Rows from block 8 of the audio encoder, named by matrix and row number. Rows with one number belong to one channel. Each number is 200 + 30 x the weight over its row's rms, rounded and kept within 0 to 999. All counts start at 0. After the name is the row's rms in percent of the matrix's.
# convs1: first pointwise conv (encoder.blocks.8.convs.1.weight, 144x144x1), inputs 96-143
# convs3: second pointwise conv (encoder.blocks.8.convs.3.weight, 144x144x1, transposed), outputs 96-143
convs1.15,099,207,248,210,215,203,230,203,244,178,192,191,192,176,240,194,158,143,219,203,210,158,202,244,199,235,220,216,176,170,205,167,212,247,203,200,227,185,157,229,190,178,217,221,261,233,124,217,235
convs3.15,090,193,198,179,222,247,219,179,149,186,161,224,235,237,185,245,242,225,174,204,154,191,196,237,196,215,195,178,220,179,257,167,228,205,213,184,173,122,162,217,219,174,194,182,155,227,154,183,132
convs1.16,102,201,152,219,231,221,234,186,214,197,207,209,185,223,207,222,220,234,187,199,212,231,193,183,227,177,121,201,234,214,178,206,194,192,188,230,218,160,202,174,143,140,266,191,224,264,178,245,197
convs3.16,106,241,230,226,185,193,164,196,188,226,180,180,233,193,231,170,222,221,211,168,255,203,256,241,232,201,124,168,211,167,177,229,187,191,195,172,244,228,199,183,173,208,184,209,174,243,194,161,252
convs1.17,103,210,194,211,230,156,182,211,148,226,180,236,141,179,185,216,195,219,191,197,146,198,225,191,189,228,260,225,234,169,215,176,196,231,159,228,183,235,193,253,167,200,188,194,286,210,185,227,200
convs3.17,111,182,232,233,210,198,170,182,207,190,173,216,180,162,209,193,219,202,229,187,154,144,138,184,170,110,200,221,177,212,149,202,212,191,220,248,191,177,188,161,133,243,195,184,241,213,204,205,207
convs1.18,103,200,192,177,136,266,178,205,234,199,194,198,213,242,248,185,195,196,185,94,185,258,248,217,216,234,223,219,214,220,219,221,193,216,184,235,212,202,199,181,183,170,220,192,211,205,201,235,203
convs3.18,110,187,244,174,237,203,176,240,189,238,189,247,172,227,241,180,173,180,222,156,219,197,248,247,198,189,212,224,215,180,185,173,106,232,225,195,225,221,168,244,176,223,208,224,156,236,227,214,176
convs1.19,098,224,194,217,224,198,174,146,204,265,228,180,168,173,245,187,177,172,211,187,181,190,203,217,146,198,196,177,226,213,202,235,194,178,200,215,203,246,206,241,179,195,247,240,201,214,204,236,221
convs3.19,099,176,207,172,186,186,198,187,241,193,199,174,168,184,222,198,181,248,213,184,202,154,152,173,188,169,148,188,202,175,186,195,211,193,241,207,182,203,303,119,198,155,184,207,205,181,245,198,231
convs1.20,098,208,245,184,218,228,251,234,168,159,247,184,273,187,197,239,232,209,199,177,209,248,186,270,166,200,209,226,185,238,160,207,237,221,210,198,201,172,207,260,210,203,202,206,191,157,218,147,153
convs3.20,108,208,247,178,203,186,236,194,180,222,174,211,205,222,204,201,172,195,154,171,199,214,204,220,223,183,163,272,133,163,196,255,169,266,188,203,198,169,176,250,188,163,243,189,155,148,217,192,170
convs1.21,095,236,221,160,253,213,170,219,183,202,196,186,250,190,158,207,178,219,226,214,214,197,205,206,255,253,177,206,242,138,196,174,204,178,196,214,210,193,192,165,196,252,176,183,235,220,201,221,219
convs3.21,090,214,182,217,241,204,183,171,188,220,213,198,230,208,249,217,151,209,218,131,193,274,234,224,210,202,256,202,205,180,206,216,218,195,168,198,165,170,210,189,179,205,212,205,168,217,211,226,240
convs1.22,093,214,224,239,180,217,193,161,199,213,220,185,278,190,202,184,249,212,200,97,234,229,212,264,216,164,165,203,230,178,214,253,210,233,214,183,139,235,268,171,216,198,209,206,183,215,192,204,210
convs3.22,095,211,173,179,264,212,237,239,227,166,217,205,219,196,191,212,210,224,206,258,176,241,166,182,221,226,246,238,208,216,217,151,222,245,216,199,187,181,197,215,218,178,207,235,182,141,192,206,196
convs1.23,096,303,135,213,185,191,206,231,168,213,147,201,144,243,224,227,213,199,225,139,179,198,175,219,214,151,246,198,192,189,216,212,211,193,224,190,252,177,195,187,225,231,244,149,216,185,146,200,178
convs3.23,088,313,223,264,193,189,193,177,202,194,175,206,174,205,235,213,197,200,243,216,130,245,175,266,205,186,204,254,172,197,218,201,150,173,235,187,125,225,171,260,189,176,227,181,190,199,210,223,202
convs1.24,104,208,141,191,201,210,199,270,129,192,181,238,254,196,158,201,149,185,181,164,200,182,262,189,201,204,177,205,184,238,194,223,172,158,199,235,219,255,183,157,194,187,173,157,196,150,180,198,179
convs3.24,106,200,217,219,212,229,164,192,207,280,187,219,182,222,223,209,171,167,222,147,136,234,188,155,158,189,206,174,157,211,175,221,174,173,192,217,220,175,233,163,213,206,239,233,124,196,141,216,198
convs1.25,101,199,194,176,211,231,162,192,186,197,227,212,203,199,171,173,189,219,199,238,188,221,197,179,214,167,150,238,210,273,244,160,175,220,154,222,196,226,203,204,296,228,182,163,223,196,174,195,173
convs3.25,096,206,185,171,145,234,167,208,168,252,275,240,198,236,188,190,203,203,209,216,179,182,213,182,192,212,260,196,197,236,194,206,172,163,233,124,216,206,219,251,192,175,190,182,223,252,158,193,178
convs1.26,100,226,177,146,174,214,165,200,153,226,230,211,171,204,249,213,199,200,222,198,130,185,214,206,201,183,241,200,202,152,205,145,259,202,214,183,226,196,232,165,197,203,208,166,230,159,210,236,189
convs3.26,100,195,236,205,239,229,221,202,201,176,136,234,179,167,200,172,210,207,202,179,153,165,214,201,215,242,200,187,173,230,177,168,137,161,164,199,235,226,256,202,202,221,244,171,249,243,248,242,216
convs1.27,100,191,183,194,182,207,174,168,182,245,128,180,217,226,216,194,221,218,203,167,244,209,206,202,184,230,232,167,89,161,161,207,225,168,277,255,183,195,254,187,183,176,238,205,236,222,196,197,198
convs3.27,099,198,223,191,169,194,223,262,152,172,185,198,199,237,246,193,202,178,239,187,166,162,230,167,207,205,216,236,259,199,161,244,275,181,220,188,170,192,223,186,236,221,229,126,233,214,184,208,205
convs1.28,095,207,215,231,231,223,225,179,196,240,195,213,231,200,120,236,191,112,222,166,132,223,237,226,239,210,222,204,180,182,179,158,210,195,165,186,207,236,210,123,162,225,224,172,196,190,190,174,214
convs3.28,086,209,203,183,119,219,203,190,155,162,236,175,171,220,185,186,204,274,148,222,205,165,234,174,211,212,181,230,178,184,223,202,212,205,189,201,209,182,165,211,197,170,181,111,199,221,171,172,211
convs1.29,107,164,243,157,146,190,171,190,147,202,174,193,186,219,163,204,206,211,152,140,178,195,235,234,280,198,163,236,236,222,144,185,143,156,143,217,201,184,235,166,206,189,175,172,191,155,220,210,197
convs3.29,098,174,221,246,159,210,203,193,162,162,181,184,231,243,218,187,220,207,179,195,192,245,201,185,175,252,210,244,210,207,227,242,206,203,199,194,246,206,234,192,162,162,181,218,185,195,200,192,212
convs1.30,103,190,210,159,191,181,198,192,148,249,226,230,183,232,172,252,183,203,176,188,180,173,225,167,256,162,191,185,250,240,192,173,207,207,146,187,219,239,172,251,235,170,208,183,188,177,201,239,215
convs3.30,110,209,207,193,191,246,213,224,213,180,230,219,151,243,208,218,197,221,171,195,214,254,175,190,163,180,222,239,200,189,162,193,205,195,185,219,178,151,167,209,202,185,182,157,217,279,170,178,272
convs1.31,102,209,156,206,230,193,191,192,163,231,191,191,157,236,242,190,194,160,217,236,209,230,199,185,183,209,219,177,192,222,133,236,161,204,173,186,153,235,200,268,239,211,221,219,110,243,179,145,130
convs3.31,100,203,146,195,207,163,184,195,225,236,213,183,240,217,246,180,177,210,197,118,165,195,189,192,169,231,211,228,173,142,168,243,224,197,187,211,198,235,173,212,203,204,228,209,258,186,209,124,160
convs1.32,099,210,236,178,133,208,216,231,165,193,183,184,175,228,215,178,168,153,212,180,210,185,217,155,170,155,192,170,249,224,178,207,185,179,196,173,222,209,195,187,227,197,146,212,228,187,197,216,233
convs3.32,097,238,243,185,184,222,171,157,226,185,155,211,202,195,177,230,220,222,156,173,185,202,235,203,192,223,235,170,183,218,200,174,208,197,222,158,221,227,181,173,200,223,226,151,219,222,158,183,236
convs1.33,103,199,207,156,181,170,218,252,185,174,231,190,210,154,176,146,179,179,190,225,199,200,249,223,121,217,205,219,183,211,214,166,199,153,223,193,206,245,228,209,147,178,213,139,196,188,210,202,211
convs3.33,105,223,158,153,177,142,195,254,214,178,202,223,191,174,211,188,214,243,226,218,242,202,199,219,259,169,199,177,153,195,118,190,167,186,203,129,230,233,206,177,181,188,178,225,203,170,231,208,169
convs1.34,099,234,237,185,177,165,242,243,187,188,170,196,244,166,203,225,187,180,252,181,162,165,196,224,179,184,159,211,175,168,219,175,177,218,171,162,203,191,156,206,191,114,167,176,193,210,215,267,230
convs3.34,104,161,181,217,143,203,196,196,138,251,275,212,197,189,229,224,199,196,196,234,237,183,207,219,214,189,224,160,206,203,231,215,169,163,176,172,150,237,182,233,207,192,189,206,201,206,165,165,165
convs1.35,093,189,186,190,237,197,190,160,210,219,157,199,218,200,252,186,229,187,186,181,217,274,202,210,218,202,92,175,213,206,176,123,211,193,183,188,193,162,199,229,195,170,208,147,212,173,214,181,220
convs3.35,084,181,234,207,152,226,145,132,208,247,209,182,197,176,180,214,216,186,210,175,173,247,199,236,206,201,157,125,188,174,148,279,230,233,217,198,170,188,160,169,167,215,242,183,233,221,178,201,159
convs1.36,097,185,228,174,155,177,203,191,199,215,201,214,217,144,148,201,244,223,221,159,217,244,195,228,188,208,214,158,242,204,243,133,164,184,200,104,230,205,225,218,172,198,209,172,209,163,193,164,166
convs3.36,101,175,196,164,185,230,158,217,230,194,155,237,202,188,188,159,194,262,199,168,176,118,189,175,197,169,227,205,207,185,200,242,215,238,249,131,189,204,188,160,235,184,210,199,233,184,183,183,230
convs1.37,097,185,221,169,226,195,245,177,182,173,162,212,237,237,164,208,163,201,214,206,177,163,205,160,215,201,209,180,167,164,255,218,164,226,236,219,225,221,159,255,199,204,267,238,213,214,192,200,212
convs3.37,095,225,177,198,203,128,223,193,213,205,189,202,194,178,235,183,177,153,198,153,142,187,187,196,154,223,218,192,180,289,250,183,239,250,187,201,137,209,187,213,256,207,148,207,200,207,205,159,203
convs1.38,095,217,215,189,217,189,196,211,232,162,229,183,192,203,198,213,250,139,198,218,198,190,264,193,192,207,232,245,190,194,210,183,187,251,203,191,186,247,213,208,136,248,240,165,190,201,170,177,187
convs3.38,090,196,175,187,195,170,219,194,166,157,206,215,189,219,154,173,196,190,233,193,181,174,232,235,168,194,203,217,214,257,188,218,167,188,261,230,208,198,207,190,219,259,156,294,249,138,222,176,180
convs1.39,092,234,195,218,214,179,230,178,213,233,190,208,197,226,172,191,201,218,225,176,261,210,182,179,239,250,247,187,184,117,224,224,138,223,195,176,212,181,206,185,158,195,239,199,209,169,182,228,258
convs3.39,099,196,250,225,197,236,197,130,143,152,186,228,236,233,196,230,207,144,210,225,251,181,181,167,160,223,244,190,218,160,180,187,188,222,199,241,161,225,193,189,191,198,212,226,172,220,175,203,113
convs1.40,105,184,207,196,201,192,209,150,236,216,173,191,222,190,243,192,232,172,200,205,206,217,186,169,192,209,213,137,255,236,172,165,228,233,215,143,178,189,236,250,183,233,253,121,207,157,156,167,171
convs3.40,104,214,194,247,224,201,172,176,167,183,168,204,198,197,222,170,171,136,172,195,158,208,198,197,156,245,209,228,177,157,219,189,213,170,251,205,203,226,244,183,167,270,186,202,198,244,212,204,134
convs1.41,092,184,197,220,199,152,198,225,204,228,242,203,206,213,159,154,200,198,188,152,224,180,246,199,158,248,200,243,190,234,164,179,178,206,188,236,149,232,213,232,214,209,157,158,233,210,217,181,190
convs3.41,090,208,247,197,196,227,238,217,216,234,127,245,207,228,240,187,177,232,228,193,183,184,209,197,224,228,204,185,210,233,151,238,147,132,188,233,242,236,180,192,289,221,210,226,212,272,173,204,215
convs1.42,096,177,233,222,181,220,186,164,212,141,185,188,169,178,189,192,326,256,211,186,186,157,205,228,201,177,140,175,200,214,203,209,203,225,173,183,204,232,180,270,187,213,182,233,228,137,190,204,224
convs3.42,090,221,215,185,236,159,228,200,182,262,225,199,197,209,226,235,237,199,218,192,191,212,125,224,229,176,136,145,182,222,167,193,183,227,247,206,173,198,215,203,234,179,214,234,149,206,214,178,153
convs1.43,110,209,213,50,237,200,212,195,180,201,155,203,194,210,235,174,206,178,210,224,193,177,208,212,235,191,227,142,236,189,173,178,217,170,205,179,204,227,181,192,201,251,201,168,212,182,202,199,191
convs3.43,119,191,217,107,180,213,238,157,226,198,173,210,226,193,161,196,192,225,175,322,167,175,206,172,237,212,216,199,235,202,216,190,215,122,208,224,190,215,183,246,205,182,199,145,161,219,177,189,195
convs1.44,104,205,237,190,214,224,222,212,258,153,220,217,121,210,188,223,213,233,218,277,145,193,207,173,240,215,209,174,239,134,173,184,166,188,188,169,199,177,191,192,219,192,180,211,205,265,142,181,206
convs3.44,107,222,148,242,207,212,228,168,186,200,180,166,232,215,241,206,245,206,143,248,223,143,191,231,170,219,158,195,280,157,179,134,135,261,211,219,187,217,164,202,207,158,178,211,188,214,165,155,212
convs1.45,093,247,216,213,231,233,179,227,170,205,212,235,225,193,192,214,188,195,161,111,239,215,171,258,186,209,231,143,226,196,177,175,212,205,222,229,169,184,190,192,201,210,171,199,143,216,224,230,179
convs3.45,102,235,217,198,185,216,238,210,240,260,213,150,203,186,201,182,201,184,164,242,233,180,173,216,185,165,201,215,176,188,224,194,244,186,159,211,196,166,186,199,197,209,176,178,182,223,174,210,214
convs1.46,094,184,227,163,205,182,151,205,209,254,188,240,216,194,217,180,265,212,189,159,182,200,168,201,239,178,234,230,218,233,223,159,193,165,219,144,204,258,208,207,153,145,132,198,209,191,173,212,225
convs3.46,103,176,204,242,232,185,220,229,200,212,143,229,169,258,131,178,226,201,194,227,207,204,211,190,201,177,222,188,150,243,153,172,196,219,198,189,216,263,202,222,217,185,188,208,219,190,247,164,218
convs1.47,105,203,207,192,190,182,164,213,146,259,209,192,205,183,208,250,279,200,181,170,220,171,157,201,191,133,226,241,204,169,196,244,216,231,184,217,217,193,203,151,194,204,213,180,223,176,205,183,183
convs3.47,111,206,207,193,220,171,175,197,212,233,203,176,163,194,150,182,161,164,198,209,180,202,259,238,180,197,227,144,165,177,257,162,186,202,159,174,230,180,191,250,211,226,230,210,153,127,185,204,165