Rows from block 2 of the text decoder, named by matrix and row number. Rows with one number belong to one attention dimension. Each number is 128 + 24 x the weight over its row's rms, rounded and kept within 0 to 255. All counts start at 0. Numbers have three digits each. After the name is the row's rms in percent of the matrix's.
# q: cross-attention query (decoder.blocks.2.cross_attn.q.weight, 240x256), inputs 0-51
# k: cross-attention key (decoder.blocks.2.cross_attn.k.weight, 240x176), inputs 0-58
q.163 117:112118108093091097149137148126152131133167133131123108108155086143128129157134109131125140107121126125115101115099145139084126131156142164091135117092094129
k.163 117:142087067142140106074141124116121111153142151134117084129112145147129123122119109141120129153205137125101126110159154131107124115113159148143136166142099108103138146142128048130
q.164 109:127165103139114092135127170116121128147117120124105134120097120139083146189134121151117143109140164099125174121079157116144129134128144091184148127117119133
k.164 110:109114095102158119137162128136127113132102154130095115198161182103115113146126175091137130102140119123128098159127137141124113130117151120091134130147122138114155128110142156134
q.165 106:124113125120117115137171127155124143093109137142146122148131132105170116087158163083100174137110169129102110136143115117177142122133131149132132129129161097
k.165 104:105072155121109133110110120134122128102122154107127164125043108128113110109179119122133101119172102119146102114112098091135126162147151099136130099140128134122136159067090134157
q.166 115:148158150110176125135168140141083152157106150125076104113135095131106108131115113114149147133089117140098145114150111128131140160176140117155114109137125102
k.166 122:108110131139111127116073125135145099163132166148120118101133129139103078098114101117115120089115138116097142130140174134116113112128159157139138151129127145118127149177142107142
q.167 108:123138117140143128151109130087138116174141153095158145125167088156138125103138119131124113122132148088158156096142135118134122117103109098175130170163100124
k.167 108:107134110161149111183125137137150115140141138120119111157138131125114151133111106108138145095086126151124099123102126139123136145116150126069136139119070113091119149128145123105
q.168 120:121132106145133127095100144109113121130133115162145106124095165183146120143154076117168104123063169178124117123117101173113126151150100125141097181129140099
k.168 115:131127184113135149136148136144112145099107144119114123152151131139094079112117140136131085125145162108146133168123166121138131140129112176145137136102144118096096145147129094136
q.169 109:143146109138147184130104185151114130216134158128127148139099097143136124115102135118156134112167107101124110114085135131145109158124164154111130143143111141
k.169 108:136074109123131139097090135131092118152131122147139101076139140093131140170128123093143126145164135118131091115134115151157130105134149117128155101139126123152087127136127116123
q.170 111:129155092099135101144136177102089085166086096166136190105086136135178127138128137119095154149137155110090181126102141145115109105118130104133150139148138127
k.170 109:119134089127134118102069143102117132088090076129146103162140134126111118139137115098127083139118117101114107136124143136120149120136073091139138133174115098126106122134113135149
q.171 112:064142139161126123114122124145093098138111099089113132136149096094137117153105125120112113125214196142089146163113106121125173141099111162111129156124097104
k.171 108:087140101101149155163159123151133128145146117115126133187159138112101144126116160137107095137105147106155112118124085114113135158130114168176126140148080142137128088169120124108
q.172 103:162144122164150165115147130150094157159108141106101158156195162118118105129156095143127119152141129094132129076142111140102120159136105137082161139122137103
k.172 106:125135138148135146129122120152127140131168209149124093110162120111073115134116130119118127135123117124141134147141152117100111150123144128147116149119111134098152099139126112128
q.173 103:096130141124116077170108126108135174107121136131135118088126104122127125148097145186109120143123125115135161126150130121100193121137106121145157167169118108
k.173 110:116184096127136102123111141097154142152110135137149115130105119154180096106149135101137136123095118151128110107138131128153132147135146175110140105147091104146137139089116117129
q.174 106:087153154175133121146086123131116118103114104124122127128134128177137123157115105106105137107159095097081154116129123102138126156103116187125126136150139116
k.174 108:119157153097136105101166129135115116113107146149131170150143125121132111146138152136149153108126135131131130138075133140114127108127123184116104149157166158126136144132140117139
q.175 110:185105096134140148120112137148148143120153124160121150160121136133148139088139157112127140116098138120170099091155132136144153149155144094131141103149102152
k.175 107:108137125132130157137114150162130134158151112139101134121045171159111137105135119121127128123142113164139142137161157131139113134171075088091159126141179129148147137154103131114
q.176 109:124127114121143152114133151145139140124145147107134112128173119155163147114100128105141132113144146133148134096115138156137101135112188127144120155110130146
k.176 102:111135130092110120157165128128163094108118132144134184140155109208137150141097149152152190142121115126110130137136087113185137124116132158127160152121125144166105115202120088128
q.177 103:141117144093120148129147134107161095135134139159165121163103115094146119121122088154127090101143168155095132147112118116107138134114109129096158151141147099
k.177 107:144132201140138145136135132103143121131139126134091134148109121135141108148137147126122122174099135111112138150146090124126130137137092109178122088180114154109128159131163137130
q.178 106:130161122123108092105110144139119125081130091131112152189127129115099129166128126125098115124121131131167041134112160071114103147114131125136122115126134135
k.178 109:124158106131150130158124151127139129116152136131167140103133176122156138145135152103122149118156104134108112115156111140101147133099085151103134088145125111143128102125126085148
q.179 115:110161155113090195144145175116102150145125160138162147147092120079123119152114151113139178150104134131156143133127115130092139087102113125115150121083125131
k.179 114:126171098149117130131117123114121115098100122102134147168166154104154178134123114136120138138195094145152113143186103114121152097124126129132132126135135108100151125118168128097
q.180 110:074120122153114109142138112119152141127093158105140142117115092148125167107108151126155129166151098116142120144133114108118152151130108118122131120105112131
k.180 112:116103209148122128117171128129117175119110123098144117082111120117119154154129119140104103154126168108146165131155164134128119154140177133123115125143126109118121159161136093132
q.181 108:162157129125132094132120129096106125129135081151133110156116109111116147140107111112126173107082132124146138162102144139180101146127151120130126111111146105
k.181 107:090127121163148123108154122128099145146120107129103126092102102129152184104143123151096204144164109139121134116100157129127127108150162114110137142116158138173136148135108139139
q.182 111:153164115134104150117167118161112106089114128117080122120129119105146120160117154137103179148082122123117124166112104096168088125109137152113157065126174139
k.182 112:135113155115136105135090099149121131133118086131116144059110108097113134101112150113159158123171097126139160163134130126111126093156086077129114136134087149112131139169125144107
q.183 114:141143122148182161147129140083138087120155134163124137170100113130134157114141146127144121144142139164164098147129130124111159068124099116188093081110134124
k.183 114:123086139135188126114118116144167124131135079168105117100173117122115110120120141153126109120126141153118063115128156103098105118101139144131127099170126119147118115081133120124
q.184 111:092139145178178096087165154163084164131129119150131084123122188141106127117117169135125162140130080123100137134177109137156126141168137144100112142129164123
k.184 107:086189140111102127136135149136079083135114151151117113065068114199151102097157102126144069110109104135116139137102146133115114132142131100115135164138099125083131123109124164137
q.185 109:127181139134118134135096132134137127100108155126094104110157130091147076120159110119143120142102132107126137119139105142137140103120125138158132162163148170
k.185 110:145120115124118141147137129131153148101120159122099112140188149165097068137118158091151058143119118124157145151135076143145146137136164110132138126100134125127148136110147128139
q.186 107:120158143102132178132114115134145150161121128109111115110129091150119145105111102125120102130113117111131164133135153099148092144156175102116131099198084086
k.186 106:157128059136143128085110143134133148126103108145118130177141100112109180112116116115124111131082086097147144079134125144116108124146142120117131164140140158141093157174100185116
q.187 112:184070122137131135123152152111113111099151086125130102110138096126165173118155114178171139124096148116114117106136088149096108123114173140098100164098082126
k.187 113:146112096138157119144159134148118124155102115137129132127132179191120122121098103117140113092173174106126080134189122134130152139138098115160121127133145119129113120157116100115
q.188 108:110117162137129113138122138126135099081163124162118067099127149110143074115143112131132131161115126117112130150147135118141139146115165149133156127108114108
k.188 109:138120070101116161130150141137140132151113156125144112129126111192131164112152156128124108139106098102096146147105167130141091124116147156126136104121134124149100115093092176145
q.189 106:111124125122133149175118101137152129138138093110136139120109117114106104149115130148163143158106118095140142129121126102119120150118158137093097180122161158
k.189 108:142104135111110124132110126119165124118103200107147110131129164100112157157123145087127111118106146119117151137138096158138090132134133077160157134139147153172105165116120112125
q.190 113:128133118152112078169129070096166089122111108120108165124142157112136096169138118101152142117126174117136103139145168125170163133170125194142109174116169111
k.190 111:125149197128140128134199151121145123091131113155147123131142142125118050129118097092130122170149117119135108153133110141133124125116164108132145126123116127158123124114114125141
q.191 106:161118092127124132118110096131152106147121110101131123155151149145135154138128129121132142141099134144103136179103082141164121123134135154111142178145107097
k.191 107:145132181150129152150160137144090129135145178144111130149141130083148115164132103154132179122118134122120112141136123124132123113112116138151140152133130117136136150160112149109
q.192 094:094139074152110175105104144142135135138105181122131136127117154124136146119187148146133127135139137158097125106169103133130127138136100117158130104116157120
k.192 090:122166186126135117134132192117149156128099120114163164109147105104136136129114117130167074114108148122119136138165183084116143143112153151111117150125088109117140094143146175101
q.193 100:135106132134136162128148076131156159136126177123125109131143091109111131095156138120131118099163145138131135119105126149084155145118084158100094134142112162
k.193 094:133117102147115172132103145152179171129170121137129116102076167119131112054137101189096126081086101151094101116126138137139120141133116117140149112158100164136140136124170135103
q.194 096:111136148140122108102126129111121147114180150149134144153118158141058148095134164129111113118112110148137081085090111134180116165068111139125099116118117152
k.194 095:131084170159176119157135143147116089176080122129156118096137092144121149120155140146118117168143109117179143120094128135171120102123172163145123145151115165096164129096113159099
q.195 090:131114148127115125131111094092125160161177123104189086124149130139123123143171137145130136105119104145156151065123129143105103156116100132161160120171127156
k.195 085:155122176195103108144211147139161140083144116127124144123132065121147126150137114162133142171134131123156125121124126129124070125093139127134118151162116104141124159128102122080
q.196 096:126099138116105097096161128088146147106090127104139087084097145126146120120083139114157153130135112137173133164137117130168139125125141125149101115103100125
k.196 088:152118134111133137160150146164154139126106111167137113105138160102101130142124115148132109169150133149139108107148173133143076095183140077160082142180115108125174154121115164081
q.197 099:133137154140116151146119090166128159114106122124113132148146139122083110147126089177095141158122116145163130137114114101150181098118130123109152142172128122
k.197 099:119134084140087151092146124110144099135155128096143153187117147102130141149136128098084210106157100083109090111129117139117145107160114146107143108125138144161073167109127156115
q.198 097:113127126151162113112096094075113123140124101140141124093133164153081120101098108151141139093136101101133112146169106135120135126128128114149126104102104100
k.198 090:130113156122168136119126131126124118159101144110170133146153144108119079140111126135081126143166135131129111126157169100130105143141149091087108128177159069113110131119082190141
q.199 092:094138131166113113156155096143147121131102138075061126143142167144113141147145152138094133113127130101158125185130110116142108078153136078153118140091145072
k.199 090:119139181107125111101130132155111110157141155168134122135114079112086114128132111126131112051112066101168140139117103128136145115110138129119141097097138112162139102092124162099
q.200 101:138140115120130121133136127136147101148142105121119140165143138086168125135094135076116167147118141150152130104150066116147140073111170137087182095163121130
k.200 103:140149099112143103124154152119145117162139114130154130119125147137133118121169152127123144122114127153109120115110110168105124127116152147068056115139136126099158124162122120117
q.201 092:147121127107140119116103159122116158084152145156154133136109153108096092137143164165106126158129163137107178093157130113135118103134130174150100140126093099
k.201 089:129157131133105122175122135106130101135152137157123160130108132107131147138090078102110122158080146103147164093108141117143154141150089114154142141063121137111115135104125169128
q.202 095:132115163137127142129115116143174101100133140166136131149109092101068172081158130123097059151131107135098140177148150118147059115111137134120114135120125148
k.202 091:083155147082151126149121137123101132148135158113127061147162088167092151097136101139116121098125152145175148153100133126138146139086152162134113082121155128133133145129153136111
q.203 091:097127106126131115119154136174149145117140121130116114129076162150097160102176164155128141114105155121087124098152118140125135097100120133122147121187119142
k.203 094:166156134144087090126148173101120115147169136116153081138093123119131123116150108137129133107113107185122098149125087109125152140159139089113118122073108160129121117161169166138
q.204 094:153124097125125115133120100159178129131125131108103108145136156176135158126132187118120123133150154160138156078106116116099129102101096151105145157131134132
k.204 096:150158125151098147137135129133160159110115108105128113107150166115163127111133149117140125146105164060104180130101146076125121127147118063125110164146151114146139155118136157125
q.205 097:130154112082193121130132178103126109135132111109145129123142141120119135130138144113119148094136140121119150127137129144138139117149119129152155182116114124
k.205 093:147137120138142145149134155104151160082097136148138098165109163150182107077168163150121135128139139161088099131102133099151099126139141135146170151127137139111167103146121135117
q.206 097:129127134115140112131118112146130169132154125102151117128162118117132105145136126134157097138153154119117138101126165180096139161133135182135122127116104130
k.206 090:106101135125174166130136136159167118119141111110103174123129135074138107155119100097097148140110126103162171160107127151133106137148109130113129106159107121145107139062068098090
q.207 088:114120112086139116142097080211143081096094138136110118116116129123163153141127127109119095171106125149136144118172132123134164125100139131163121157155124170
k.207 086:141092128167099109150164081130142100131113140126174108143122179140138120108075125151117187137175163126154139110158145157111081176073129115117137148111144112127118108154115169090
q.208 094:140129163094140108134129138160124083104091117093101119143154078173129145125116133112153130140131110122148130164119103142091128158125098116194153149142164097
k.208 096:121141094156121166159143089150169160072103160139134143158154096114124147137127143094112163138142140117143103096170142166113131136113174146143140121099132125102118143125133164134
q.209 089:146140101090112124149132125194108079132126127103139128152099106103066166162143192109148082075127094155137140113142147153145157207122130094130119162125143106
k.209 091:164108135155126144131138111166136128117121144111120119113155083125138103102119144098108133134131135129135158111148133107159109177125118135126153127159196085156137129106134151093
q.210 100:088068128131115104139103114175114157114147098115098109114129152129079145151128159087129134133093125161145089105164102123136093128145171145136170161125111142
k.210 103:140110099140117127152130178151106128117118122106141174160128146134092162127113155118131155118135100140140181110144118142105083107133150141143122163140151093115088085076092138128
q.211 084:137150107155130134096113113148126139142147110142112090135133124140105141177085113146152157146124109143101142106150136118173140151130105131090106147113134101
k.211 090:131119070105131141098109129107152124127125122111075109139147151128119144087109143099106133122099108157113134141089137141110093133134139152148111130153119125139147117130157115163
q.212 098:132127150082096141109125141098120107155131111165111133170127143117121160174104144159123136162149162065102103097150106150101137158132114122155088136131144104
k.212 106:099140148162135151111144115088097105134081100134138111138139123161111163140128120153078157088113120114104140109180117152143109156133116173107124106108125105126137149138116093112
q.213 092:122101099168186103127132095115160111121158140124168173081161123171116081117098137166099107133114073127101115117117111129159079149118117123115132125092127112
k.213 096:159130126080136129118101168075169148130112162122114132115122166155126148142153133130108144138131157132109131134114077126130124121140079179153148122135138130100114139167144145146
q.214 095:126146143138149120198122137179137119160133110107143129156088101119125144128108150115130143141097112091095135110115107112172123079111138104112140119150127121
k.214 083:109156126097146155126068166118127102092098153111106090128078129160102136156088096159120123167118133111152133124148157134133105119139118146116102111139160123087096147113139151118
q.215 092:129169135162118135148118122125153141151118134122144094120142130155071141119146138137137137127152147116119134153097172161111130125097106175099138103088141157
k.215 101:139124168104112128133124161139133157117132110142141109101123122164140110128115128155116132109124109117098125179129105131156128102132122145113136166145130167105075199154096111140